A small class-conditioned image diffusion model, trained from scratch: norm groupnorm, trained on crops of objects in photos (Visual Genome).
Rows from block 5, named by matrix and row number. Rows with one number belong to one channel. Each number is 50 + 12 x the weight over the matrix's rms, rounded and kept within 0 to 99. All counts start at 0.
# convs0: first 3x3 conv (model.enc.2.1.convs.0.weight, 192x192x3x3, standardized in use), inputs 66-76, a 3x3 kernel for each
# convs1: second 3x3 conv (model.enc.2.1.convs.1.weight, 192x192x3x3, standardized in use, transposed), outputs 66-76, a 3x3 kernel for each
convs0.163:61 57 59 45 52 50 59 41 49 50 52 47 58 44 56 56 52 38 47 39 39 64 64 62 56 47 52 60 57 52 53 53 55 52 38 68 48 44 53 59 55 43 61 55 54 57 47 40 55 42 43 49 40 59 57 37 50 49 41 44 45 33 48 53 49 35 52 49 63 38 47 45 62 48 49 47 47 53 55 61 52 47 44 45 49 46 64 49 60 47 55 40 53 50 40 59 57 44 45
convs1.163:51 43 53 50 42 58 54 49 56 49 47 51 51 47 49 50 47 49 48 38 39 62 68 46 49 47 40 53 51 52 53 52 53 53 54 54 52 51 52 52 52 53 49 51 52 57 52 42 54 50 49 43 47 42 52 41 49 57 43 49 57 52 60 50 57 51 30 61 73 65 12 42 54 51 52 53 51 52 55 53 55 57 43 53 59 49 50 63 46 42 51 23 73 68 51 47 45 60 56
convs0.164:55 82 27 81 38 15 41 48 58 32 94 37 79 09 45 44 56 55 58 33 64 42 49 38 62 44 51 45 64 60 67 47 46 48 22 63 32 56 36 48 60 68 48 46 52 54 25 58 26 71 54 62 19 62 59 54 91 34 58 20 45 40 30 45 60 50 53 41 38 40 38 57 33 65 61 69 50 22 55 59 53 76 46 66 60 52 58 57 24 38 63 20 49 19 83 45 57 43 39
convs1.164:43 52 47 53 42 51 55 47 24 39 53 19 52 63 47 47 32 44 54 57 59 47 62 73 43 53 44 58 53 50 42 47 46 38 54 51 52 49 52 42 55 40 51 71 70 58 74 35 59 25 43 35 45 46 56 65 15 19 83 59 55 55 41 35 64 52 48 57 49 53 52 37 43 62 30 53 59 39 34 33 52 70 55 84 60 44 38 73 45 67 50 41 32 68 50 65 39 62 43
convs0.165:45 34 63 35 59 71 84 32 41 36 50 53 26 56 48 55 76 43 52 66 50 49 47 67 54 57 41 48 48 35 55 56 60 59 62 60 35 44 68 58 56 58 54 53 40 57 37 39 50 50 60 57 33 39 43 23 69 57 71 54 50 37 50 44 43 54 56 34 54 36 52 56 60 56 26 41 27 67 52 80 55 43 59 46 66 53 48 52 73 48 49 48 50 48 43 68 56 24 45
convs1.165:45 47 34 51 45 57 48 51 50 61 57 54 51 47 68 59 54 34 69 55 21 61 47 53 51 72 37 36 55 59 53 43 34 41 54 33 58 51 69 55 42 69 37 46 53 48 40 37 39 61 59 47 34 54 58 28 58 52 45 45 48 58 50 49 39 50 62 47 48 67 59 53 59 60 49 51 58 66 53 51 54 42 51 57 36 48 70 46 63 57 49 69 32 67 38 67 56 24 50
convs0.166:49 46 59 49 54 48 46 50 54 40 43 51 49 61 36 50 41 46 46 67 42 59 66 32 47 48 49 46 56 52 59 31 54 56 58 45 53 39 43 44 40 50 68 58 57 46 29 50 46 44 43 70 33 56 55 44 49 40 50 53 61 48 43 44 50 36 53 57 51 50 36 44 62 76 52 47 59 54 52 54 59 53 58 39 57 62 43 63 44 40 48 46 65 55 37 51 56 47 51
convs1.166:59 46 49 52 51 49 44 57 60 53 49 50 51 43 46 50 45 50 54 77 51 48 38 35 47 64 49 54 50 54 53 51 53 54 54 54 55 51 52 52 49 50 53 51 51 49 47 54 41 56 34 54 72 46 41 64 46 46 45 56 48 48 40 55 54 45 55 45 65 65 46 51 52 49 50 52 51 51 52 54 53 46 36 53 39 64 36 21 68 65 48 57 40 54 58 80 60 30 50
convs0.167:42 53 46 61 50 54 55 55 38 47 54 63 63 50 48 65 71 51 33 57 52 45 58 38 69 42 37 44 55 55 49 16 30 47 36 55 58 57 21 60 49 37 46 56 64 51 30 58 35 34 52 46 47 56 54 44 49 55 24 44 45 33 34 60 51 29 64 36 51 39 48 39 35 45 45 33 78 63 50 61 42 61 77 48 62 39 27 71 38 57 32 34 59 41 26 53 28 45 33
convs1.167:52 50 55 51 67 64 36 53 49 59 49 58 40 36 82 52 50 75 39 38 63 59 37 27 69 53 63 55 75 55 23 44 70 74 44 46 49 24 52 41 35 30 42 39 42 48 21 56 37 46 30 39 84 33 37 31 55 62 47 49 50 58 66 59 51 42 32 48 72 55 31 42 56 41 46 50 41 54 51 42 60 60 40 48 46 55 36 40 38 51 57 43 48 61 93 62 19 60 32
convs0.168:36 31 53 59 43 76 54 44 47 58 42 60 31 78 43 55 69 47 47 36 68 49 67 81 43 81 31 62 65 70 39 57 43 38 32 55 67 49 66 69 27 40 61 47 42 68 68 67 55 36 38 41 36 50 47 44 54 34 37 66 42 44 37 40 40 63 31 51 44 57 46 43 67 47 46 31 52 99 34 67 55 54 42 61 29 59 40 34 57 36 52 43 34 40 42 52 52 39 43
convs1.168:46 59 77 64 52 40 59 57 48 45 28 39 59 43 46 38 53 54 49 52 54 58 78 43 46 67 34 48 49 61 55 44 34 50 39 34 50 47 55 51 54 54 32 45 61 25 64 79 48 52 45 69 43 33 25 37 68 39 65 62 59 78 26 64 30 51 38 61 70 44 43 44 48 46 67 25 44 65 63 49 47 55 30 34 28 21 61 31 73 56 66 31 70 62 63 33 53 69 66
convs0.169:56 49 54 45 53 48 45 52 46 53 48 43 69 51 50 53 61 53 61 50 59 67 61 56 45 49 50 51 57 35 43 56 52 50 44 58 64 59 64 40 56 46 44 30 48 34 57 34 45 47 39 48 24 37 46 50 39 34 47 25 58 31 53 56 64 52 42 71 70 41 49 47 72 49 51 57 47 72 29 52 45 60 44 41 44 68 51 68 35 43 55 53 45 47 50 52 68 52 44
convs1.169:54 50 57 55 33 47 62 54 60 52 53 54 53 51 51 53 50 52 41 34 53 46 52 47 59 61 48 55 51 50 53 50 53 54 55 57 53 54 51 55 53 53 51 55 55 27 54 45 40 46 43 38 66 58 70 51 56 65 42 45 44 57 58 44 59 58 41 51 50 60 62 57 55 50 53 53 50 55 52 49 51 44 61 53 61 28 56 49 52 54 63 13 68 49 78 86 34 32 47
convs0.170:43 51 49 44 46 48 51 65 62 39 57 56 46 45 55 51 55 65 54 43 55 58 41 38 67 47 50 49 48 60 66 55 57 41 35 59 38 46 42 50 46 58 54 62 36 51 55 59 45 50 53 63 55 48 51 37 54 46 37 45 55 46 49 64 37 55 54 52 43 53 49 51 57 50 45 51 47 71 43 51 66 58 44 52 50 63 45 51 38 47 68 41 43 44 46 43 40 46 53
convs1.170:49 55 45 48 48 46 48 44 50 46 51 44 49 48 45 50 55 49 50 59 34 35 48 60 40 40 53 57 54 59 57 53 59 55 48 56 48 56 53 47 54 55 56 52 57 54 49 53 53 41 43 55 55 44 49 66 45 40 41 42 38 73 68 48 70 44 50 54 37 39 34 74 58 45 51 55 44 48 57 53 56 67 61 52 60 41 59 78 46 38 38 59 38 67 45 49 29 34 50
convs0.171:60 34 27 55 52 20 45 41 45 58 53 35 23 36 18 53 43 51 60 76 48 46 22 59 61 60 58 71 64 48 57 20 69 54 61 68 73 51 36 42 50 43 47 53 36 26 42 51 51 40 40 45 26 52 55 74 42 41 22 67 47 63 54 70 48 51 36 48 62 30 32 47 60 51 43 45 30 69 56 62 48 50 28 56 44 71 35 62 55 58 52 61 56 71 38 51 57 58 52
convs1.171:48 50 55 62 82 22 87 86 33 42 46 43 50 32 62 47 85 36 42 72 80 39 68 95 58 42 48 91 73 76 20 99 28 36 56 81 24 00 43 38 23 58 33 24 60 51 44 38 80 71 42 68 49 42 27 33 35 49 32 60 82 46 43 52 39 56 33 58 35 39 73 22 23 28 41 38 10 47 30 71 41 52 36 13 42 37 00 00 39 75 52 86 66 62 90 64 53 54 51
convs0.172:53 49 52 59 41 46 52 47 38 47 50 53 45 30 50 51 58 35 57 60 78 53 60 42 37 29 41 34 42 45 42 65 83 29 50 49 44 57 38 48 24 62 46 57 60 54 41 54 49 52 33 32 53 70 49 60 67 65 35 47 54 46 45 65 72 58 49 53 28 55 33 58 52 48 57 39 73 37 54 39 40 73 50 36 81 38 32 59 47 39 50 46 49 50 55 51 58 29 60
convs1.172:54 53 50 55 31 51 65 48 46 58 32 37 41 71 48 48 42 34 44 72 55 39 47 52 56 38 43 49 52 54 53 00 53 45 53 35 45 45 27 47 57 42 39 25 32 53 43 44 48 58 36 40 44 50 53 53 46 50 78 47 51 83 69 46 56 61 42 54 72 52 62 56 34 55 57 42 56 52 45 43 38 46 57 43 27 65 41 28 42 52 55 45 32 52 70 48 68 73 39
convs0.173:40 50 56 43 51 50 50 31 56 41 50 47 56 47 41 45 57 55 29 57 37 57 59 55 43 44 69 54 60 59 59 52 45 56 59 39 52 32 43 32 45 46 32 55 57 49 58 40 59 35 41 41 53 27 57 40 41 46 40 45 31 60 46 54 52 53 48 65 76 62 57 38 53 55 61 56 61 39 56 47 61 51 57 46 56 59 44 54 65 52 42 51 49 52 59 53 56 36 39
convs1.173:50 43 45 58 48 44 45 46 52 51 48 50 52 49 50 48 47 50 61 15 36 54 72 47 65 57 46 51 53 52 52 51 54 54 53 56 56 53 56 50 46 53 51 46 52 46 36 51 46 38 73 48 59 45 48 61 49 59 64 46 61 31 61 44 44 74 62 43 39 55 47 34 55 52 51 54 52 54 57 53 56 45 68 47 51 48 40 47 55 39 24 91 50 57 40 34 62 61 54
convs0.174:39 62 60 39 44 62 51 59 58 36 44 60 38 52 75 71 43 48 42 64 50 48 50 45 87 37 55 74 28 54 28 64 47 52 50 66 61 52 99 47 40 53 55 38 23 42 65 42 48 40 87 52 66 24 55 11 52 32 63 71 49 51 26 36 39 57 79 35 55 61 35 48 70 56 34 70 48 62 68 19 42 71 48 51 59 38 45 94 28 34 42 57 23 54 61 26 34 55 79
convs1.174:47 59 58 54 43 49 69 42 46 59 26 55 47 32 45 54 43 44 45 72 34 66 63 60 63 47 59 61 44 46 37 43 34 53 30 29 46 68 82 43 63 42 44 52 43 66 55 61 29 70 41 56 34 44 43 49 40 42 47 46 71 76 41 58 41 45 37 57 56 42 51 63 55 70 59 45 71 42 51 59 43 35 47 53 72 37 47 48 43 66 37 60 72 58 50 33 59 48 39
convs0.175:55 25 35 24 60 57 28 59 52 48 50 51 54 76 55 30 61 63 62 41 48 25 61 71 51 60 67 47 32 58 44 59 23 73 68 41 40 49 37 64 45 56 47 35 67 32 58 61 47 37 81 68 37 44 55 33 45 51 52 37 56 63 37 38 58 58 65 55 46 55 44 41 60 20 63 39 43 70 26 58 54 28 58 59 45 66 28 48 76 41 52 46 42 53 47 51 56 54 71
convs1.175:42 37 50 35 67 38 50 67 57 57 61 45 48 42 75 50 60 45 41 50 58 66 55 54 29 68 40 44 56 39 46 66 48 77 20 33 47 57 51 57 46 60 52 38 39 72 56 52 24 57 36 38 45 62 15 43 75 72 60 32 42 73 58 55 42 45 55 51 44 51 47 44 40 49 64 50 40 56 63 60 46 48 33 55 42 39 54 48 65 46 59 47 38 49 57 33 61 24 48
convs0.176:39 47 50 55 38 64 48 52 50 38 55 61 61 41 52 28 38 78 48 70 14 67 64 48 20 43 44 39 47 54 54 60 51 64 59 55 46 50 42 63 32 37 38 72 75 64 41 43 43 58 57 48 58 39 65 51 46 54 37 20 31 53 49 27 81 50 52 41 62 41 66 26 53 59 64 44 44 61 33 47 50 62 53 47 59 75 43 39 68 64 44 32 47 46 58 40 45 60 35
convs1.176:58 37 47 39 35 54 52 56 46 60 57 50 70 49 56 33 62 46 42 43 74 50 63 53 42 38 34 60 46 63 55 35 47 65 52 53 47 38 46 54 59 61 54 61 43 68 62 49 57 45 44 60 63 66 40 37 72 79 57 42 26 31 39 39 56 53 33 62 37 50 51 53 41 61 51 38 43 42 47 34 57 36 52 41 38 62 56 41 96 76 67 28 20 51 55 23 45 27 54
convs0.177:53 39 68 51 53 29 54 61 47 51 53 47 64 49 49 49 41 52 52 46 47 65 60 58 50 63 51 62 47 35 61 52 43 50 57 54 58 40 51 56 55 62 47 55 54 54 46 42 54 39 47 48 50 48 60 40 49 41 45 49 49 56 40 46 55 46 57 50 53 41 35 43 70 59 43 63 61 60 48 45 69 72 46 52 65 45 49 58 48 48 52 42 56 50 55 46 65 42 39
convs1.177:47 46 46 49 53 52 50 53 48 50 49 51 51 50 52 47 47 48 30 59 59 46 38 71 64 55 42 54 54 52 52 53 53 51 52 52 53 50 51 49 48 51 51 48 52 47 50 55 59 62 38 50 41 38 58 44 58 67 44 43 55 55 49 49 47 55 65 38 42 38 70 52 52 52 51 53 50 50 52 51 50 51 61 50 47 51 55 57 51 50 44 47 58 59 32 60 49 60 34
convs0.178:44 46 54 55 49 55 46 44 58 54 45 48 53 51 53 55 63 57 47 60 45 52 43 58 63 56 51 44 51 49 52 55 45 53 49 45 54 40 44 44 56 42 60 62 64 44 42 40 50 34 42 48 44 52 41 50 46 58 46 44 62 48 48 47 41 38 34 59 55 49 55 40 54 62 49 40 60 50 57 59 59 55 45 47 53 41 29 65 53 49 49 52 42 48 46 50 52 51 34
convs1.178:61 48 50 53 45 48 51 50 51 51 50 50 49 49 49 47 47 49 64 67 54 58 49 53 49 34 43 55 51 53 51 51 50 51 53 56 54 52 52 53 51 49 54 53 53 52 55 62 56 49 48 49 51 41 44 46 59 57 47 54 57 38 49 36 43 68 52 42 70 63 47 47 52 50 52 51 50 53 50 50 53 63 39 36 31 63 27 56 46 67 18 59 47 64 62 43 47 47 72