Weights of a small class-conditioned image diffusion model: 7.4M parameters, norm groupnorm.
Rows from block 7, named by matrix and row number. Rows with one number belong to one channel. Each number is 500 + 50 x the weight over the matrix's rms, rounded and kept within 0 to 999. All counts start at 0. Numbers have three digits each.
# convs0: first 3x3 conv (model.mid.0.convs.0.weight, 192x192x3x3, standardized in use), inputs 147-153, a 3x3 kernel for each
# convs1: second 3x3 conv (model.mid.0.convs.1.weight, 192x192x3x3, standardized in use, transposed), outputs 147-153, a 3x3 kernel for each
convs0.133:497576412531497475495456521498501475536523503490414470431458500443566431510453511447450573472510475591610468468532538561589434468442558539444584544545498565604572516495530510457617487481483
convs1.133:475509424528552500511509447513508389410478564467529540542509503491569538515626458480460538535431558524493541478538539511430497438487477496462428498581437483494491527500510509481477506534493
convs0.134:523489560508502492521522402483401539490510451510539512526527469346523543459551490543461473513418496478500480433534629419529471544550474447560490478498464581557523467487508461586502454492431
convs1.134:495517398556406481480503508500521470531458510521475589551602452493501605567590472490509538506509460520410406436431595496557507375597507504482567485477506546473490522517467499501512468519508
convs0.135:553529443551463423463470526573481469514357433496441607547514443534529525539474480505446491539525533507520499588545418448535482478499457542447379464531588447609462515502459508538450407422522
convs1.135:554497509487507467478488514468581470458563501554367594455479509527515374651562396570410645482379461552543462595417544476431500610553476506520535488469442560611429518502488521482442576491467
convs0.136:463524561470516498546540435399566496530430438514436434471484501508564513430537500443493553516488572449517621564563493550480614523550463515444449452443703405476613515576556530588434471445470
convs1.136:571359423541543476477497445431486541435615563571567389471573618628290588648525586418628515417454581472453485512404567483576483536390505483465559525484525498443496566554506524452535559460652
convs0.137:540538576522523545504534475491539509401565526668505521467509429470410522514448430546558485502508371497439535476514465444514596493404533602497517523452568486655376508433470526506481538474559
convs1.137:511497505497482464465495463478495478517530540505423407502466398531548453433501424547551489458469424603424565501449477393460572641648568496542463525556572473461440512483508484487512522515528
convs0.138:492572476526456477443463533501506596521525397513421602404495412602510437506527570478552472456556457452556527451623361545514522534409546449615432549548535578511489584469589632401522480490552
convs1.138:547450474515492528496468487376528456498549472605337573469538545470551438475592469482360529469430618588405348329613444454478477486563505504443507493538585505512412522538495518505416512526436
convs0.139:571567454524483543554535370483486473558558536533485501524490410531409447546535556566532510481498371516584592637537458450468491455506566555430444493644440503456598513515441437483488524452585
convs1.139:556440492486555503512470495499522399475434493537410423517482440516534468543475413479444521477435514482380557459573544443435459594617511458499493552538555550554525510486531485541498523475465
convs0.140:490504493443546511530410484516504531479517520495532465462508564527466520450469503453502563544453455473540425602488497460417516548536521577507470442570516538517487481450468517531416444479497
convs1.140:521420523455551497567522431532517532514468576553473490491507392480623553440537424572427550511511471453489568461492538494481556450520390502534478497503564529508503490501476492506488494489476
convs0.141:561482464441475489481537488539409455503454492481551499543435604488439400392452477434474497458502504489507486515542492500522468528517481516559429557565468544465480488496486505448535436449492
convs1.141:464453588548441508495494515505506496505510501496506495497494500536503489448477473517521490513470533532552611514502512532492508500490505511521520495511524525521525510509512509508509512510512
convs0.142:530610447486485523570511520605583403550385467461522611523573550477422535466497533606488487531357553543509526537524492554557574356445485536421434609401443440466507430453470424513527527518539
convs1.142:504546521480478550453438536524515508416523506452505385539520438497541596358556462632495525580426497541590438554535545502444517543419532507523534445471435414556512560544474452503503547524566
convs0.143:523469480602540548534474499464519477544504532535558427516530476505422611487473509452498585485484527597409488499537458496446415539481588531522581449520463567450503480482482478515574521488445
convs1.143:557514477483578483485481447524497510487509535494460461510529437462538511504393524505581597461367630518580483549509477430417490545549453514475464554552503512473434505476509474502512528502501
convs0.144:442544471494458509504534429451478574471531509481435495447502559565519570536502500499488561439512483495461541498513493467553531530518519507494499501496529590461539519514543471467542521514514
convs1.144:507478490555501511487477502506486490509563537537467551430475537586601426506506505506513515599560441563535527498534561492540573481507637558480493514525481510526483493486474472493487484481467
convs0.145:519466554535567461543482540544459509539518488467469451496486565519525497514478538491455474559490472533440453599508582528461532453482475569472502568486456403494460500553525564512477482541520
convs1.145:486556552595470431498424503502501503530495505517497483490462428508551511422443499538527452405602490591535529558429511482587493446458431497503551536463526490523521503517527492503527515539547
convs0.146:470511498496528488483520477441533506480485548458494520544553550532568508568522489500514533411481429440456450484567519510564542527517548497413528494422446492472477538531484500504498534435489
convs1.146:540488432455523461514504515503501493510509496490502491479470491504487478506508454552486452582466505463533617514504493509514496522482522503504526514494518505526518509510513509509513511512514
convs0.147:468552417500530455451512508483538503493532478472460567516504458537400512448503511589471488446491435527452451375532481524455521548584490616450500606368456581491503535566548555557433508600471
convs1.147:463519473518432668557496439464531570505475435471532530458449586545593506445493440506558464524473488555445399528449556422497549492500458534510505530493432458437421484499500529484443544511500
convs0.148:548488494527525473493487555459476479458533514570450509576490510415507552509490478554438546450527561476476535518500461482498565449548456473458478462549508513508450484453551530558512487511584
convs1.148:532525442611470471447493472502497496517507524506502500517537470491432628482485396508527567576411522498574420491516518434559409490454458510491513528480550495478508509506510509506508512507511
convs0.149:469431512498547509479473551480444485476514429422399481491519584561491564424517584435417487530471511447422481555519434510507517603538506505411473444404478564515389433415455494482395507498461
convs1.149:478539483498474500530451457530474432479526428535445472544513523518535446510508502462525489508497427530472414531362618557479416512555414555480436554590522475460523521481528547515509533496503
convs0.150:495533505530478481481504500463459432525482480529482474500540542570521433505506541492504463506490430478466529559527398535471496499491473509500536436479525547537457538532486532468479473560531
convs1.150:528490555464494467588511449500481530450454538462509448481539453559525432495496395569435473548500490467478535552465469427486529449450476545518458505506561558541534543498528511525527489512525
convs0.151:505487565494491488514419488506474487516483543476451514456514536531472559435520463566486529445500527475518533514494489519462561521554571487498506494462467492482507464516474500503535541537522
convs1.151:500454486561568495444472500500502500503502506485503501463511506522471516477524456460502568468490479620579451550505534495506500497491386502528506487521481534542539514516513513518515513519515
convs0.152:514534580476521502528479445515425487452543446490609481488488460511520488438528541426557473522488427472560510428456507551447454476712587346443571519401430515525430563454492474457517416559548
convs1.152:479573455489440479591597424529518522496431543496528533487544495478554483543411523535577628461559470489547558531368529481550500512488452481460440495510501510519488539473488555560592515582458
convs0.153:503584523474407554522503410452472489391483546502455506518500491509533493486540463518528523509481496478480426535504498503597470495528518467460523508504506513458495573469537523493479446517493
convs1.153:479572553472525468477452477504508485502519487490500505469529490489467502479502473541459476454594470544545494494502510497456543530530498518487491507510517504529524503497509503497506509505509
convs0.154:478489530519544418533530453445643483494533462506403500500502487495502529437506453593494470513529438507512400497559505486452627499618378586474476505472481510399549516536381488522475530544483
convs1.154:424436623512516509522594408481616461526461578450356576570519445476600463510536337553454575507421423490586419510491617429494473516517476521577339460584602485509430499471329478443505454605477
convs0.155:446510483543458525458527522397549524457513517451516556514472534498477478504427472477509450507520476475450535501534582521472404543465378537489426399573522454501532579465556429484514531470521
convs1.155:405532503502390431560453609416501507480506578513410514545421414551532514331614383534585563533433467459466654589555475451517554496477529453421528572512457409480588519519585472588454483521525
convs0.156:440497531532477550478535506517464593452521506505474488488555614571558520582482482445547565480444486531484513500408478558542572502387478473596369348536486456477458443469451553544538470493456
convs1.156:493443461494578495448460549528477493552538523659507372542556433503593424368433624513599467393551489590373674438656444419595443476527600543428605560406498516459497519506513479448463518542526
convs0.157:484508516465483566538601444575490445527445488526455418501500448557490497511497647565414513597479390491466465482479399407578517482500460457333543491615503461506470530523489569547518405515485
convs1.157:545432556460628521471488411480605505495505477598415568482643626598531372713503406494621625606492465435479536466535573566511551491517475520514427532528445396452515558469442533528547529616511
convs0.158:539489513551552456496522495514483487531425498438514522494482383511461401452574587520485521468478516519477472440512510559541455553557496464581521495465499449447459554532520485512439560494477
convs1.158:525544533489567442548549378568578561464546499492408536471443478498625484491461484549469510411513566435590521519463448407618475576531542512544477552580455495478502481468514451477498441561483
convs0.159:487490519601509426504575299364450542522577366534502405347651557502519448460452562469579432577395491435440451482509659474582300513406546502459476521424537542476431522558493509570356520450598
convs1.159:466563451463565516533503454599550463563543481470437549441444520561544529477451581494540468543497504518492563461420526548554587435489492476495492475490485489484473497477496519512477502455499
convs0.160:489467490468514481514515542588556475487498538520533539541455531518527501508521555524523562490540483478538534480498532499489501493525480487509499509554555473457459536517497495566571506505606
convs1.160:508576504536444423406507550487499472488485490485479470524551581449435513485462414584463546531406660529467552516533534522386545499433439504503543547500527454485517518511535516508529545495508
convs0.161:570540535519501512454425531566509471488525508392471510538522462548548346443502529464529486457408529512554544664581524464478498422463514534505498523555480469422530623530423461460444602454460
convs1.161:532489539524471519509522510453459479522430557462482437427425458629406477506429437577565546518596436506501524522423438391485575492423485496482495458451522558563517538510579492474491540494501
convs0.162:460499563507497494507488462415536487520431445498500430509512488502441481490560531435512443519397454429494455522491558553536596488555564483448350533475410348446445501534456518462479570490429
convs1.162:508517500464523507558563463499584535432441425538397457497611503572468367425448477508446531400481493525555620512431540539489396549478524524534452551581495391499468517465461543495534520474516
convs0.163:446664524472469572509443469552611475439496511489429545588516463411593500529478463495449505447518476491465529547605535524510485493517518570481387526421440490378537547515568496531476532490478
convs1.163:503507525520518499446514550503568366422630523476373442494413413601572487450541484448447514555340499552560506585480533578428548425449532469571435512572409413555528548519452428502527474505512
convs0.164:539526464442470430636634478552497489431488529611548498464418551488554481506482514585546516550531523623500502375477441498414568507711330438469467558438528505386531483557502503519516488544472
convs1.164:493485406515580485542548428450634513502481552491422633489488478526540544490675292520491522457545429430515463565323638424563413499447475475575279513514475502548494532508315514511580504628440
convs0.165:458524463427501555552476473454463404393444575461504545498453538434540511514573479474568403464533448487476541484489566510515508597436492503328537495521488475406581492469503463444571579434477
convs1.165:487452504526561490499490446387523412459514526580466519431516445563482419416489481461485596423512421558436460476611487579468617520545475413581458575442499530476503471551474501493471494490463
convs0.166:468494468550514630568557381472484598505484470515505495409504554482566466452451455509501497500526489496520549456522560506567504475460478529407456439463459446532534495463540582589553398522566
convs1.166:564530434540445470482533483450403506428454540478505427502474547514535521450428590433564643411521613610548396471627491455481442522499549567518505594490509500518433484500503466456505546508523
convs0.167:518444530484472514542469509494608420468499556567495494507484557543446479555569462554477532515486502491502554405541446508525495468535492494417412597388505433480476580487506508526519483542568
convs1.167:483464522544495502519497528450505520483527511465419503576445504448552558548561422533509571552545461551499535498440595426414533478502576532511438500454534474509500516510450479500483536569536
convs0.168:421476564454546469570448468440535529481478508485469508586586469448547425432484509479532424459450360545524549400565675555497335557427513564404494485463518481542536491614504515528396544496378
convs1.168:519514489441598462499517449520533467489545553516428554426499523560589531495523412592437481583571422354601449516480514461535733548636450501551469599548391435547558529514518481489480510469477
convs0.169:472525560500414505464536459465476557469528527455476535514594532515509523521507472499546475453488481470547498541494502509575533530507555474430457466516475552440463509566536573564510515529387
convs1.169:573496522492557442507451492499497494502510498484512499537505510482461471515509407565524472490508541550505598518518506503500497499509492496534499502501525512523519508506512510505511511509514
convs0.170:523513493550556443462485426464613449531598454492516443479501473583564498456569490444552511501471415577492572498491512473486578408543462472431466485584368618488398465424514499516576453516417
convs1.170:576493490525603399461489572569543416576493592572425498506600518576619452621470377488636440541474549563530420535542502391522546479613497529525422612576586517536529571471498454479518531537528
convs0.171:526455573475482455520499508531459570503494476468405348478550406407665482384547483526505508481466550492476493345479563448599440454568390462461466475525514458481407481598478489564419540563470
convs1.171:457479541457528550497523449476623440570488495501426580451582523522460479658502442575545474493391601511622504464455625555453446445616538528485384538558419388402518528506432511485453436567505
convs0.172:464470495504516551426558477545488541498490473467526481511436508509464538488510454593469594373438539435490476536530449461419517465537441443356608461367443516560584581408468507470587517544451
convs1.172:498450511499512455452510497530549620471613496476468415513574501509479487486496514548482490475571484387524486574550496450615637615564542500539447484536531517527535552516520512492517506523501
convs0.173:574544446488568470506504527408597504557404446491462446468458513518480514557487502537513527499437554497402505517584488586448583473427463465480414507452601473479465502455472561533397445502512
convs1.173:578456492499565453489457447492573385444445559556475519464496368631538501539563461498554565393523431521576516460417698482524540519508522512500493478539485469560565520519502495439493547518577
convs0.174:493437580529522441460521507518479544511498490541521476480564429481516460477428534508559501502436462518481503540531460534531494531490504497464422485443499473453494524616505523588456562484515
convs1.174:479483450567400462493478569549455485552547481470447527417488456551595538566466460461579527633434606598365560552502496458495542432507557577492513540512485467468507521510516487505512513477480
convs0.175:535467573518530521563442489534487531500468482484455530488576516533570459448470510507545503443432639514431472456475540448534488525456489519421517507452445481481513615523459508557498514565450
convs1.175:495475481565571474501554491480499491515514474475474479491492505440514433466551592619487481460467481401503495457496365486555591545522575520529503486494534550506521511511514507510510512512513
convs0.176:513502507497507525550532434532543559490536541454494394504425532488537493513510494519502535503505430535513485558500624471589614496455383527553610516439563467477466477541601561592528523518521
convs1.176:487519464456651551521496536526513523555519533464360406388471517612622477347449460530499516422524472632530542523514470427578386521507557469497505568527552524452480506523514495513543572478567
convs0.177:495514607568558587493491478528546425578413546506448518460483419446524365426524447522525466541422427484381581493531468502724546458432457477542461585398467395511445482569300564541569459611492
convs1.177:513494472486589511444511523519601443443582543515438463500466497638530484612522355487577550492424510433729447526494603547479622585557479572517436469612402473402538532471454486434480521572496
convs0.178:525487505441558493501505496529566497520465554499573448498508548450531517441522460519545495550448553480463506501500491524446506432542378400511518533450554457540488426496530582602525492475443
convs1.178:580459503472538490526558427494586430505455512497352561516587419580570539461587490584374538559494484507533512619466630487527389519543501502472451438535425464486487513555448540478438525546499
convs0.179:502497511539482503488467505497478487467466409504443594534463496543429488578443502538563495469544542441525563596544629483415534542435434463575471363628468440459541585555613593509498503505496
convs1.179:468486474637522503542498515423455491460514550532498452573478574421670393417659370524502512379520586428343523366532304494599568544341386425468539534450531351418550588508625552520414483529480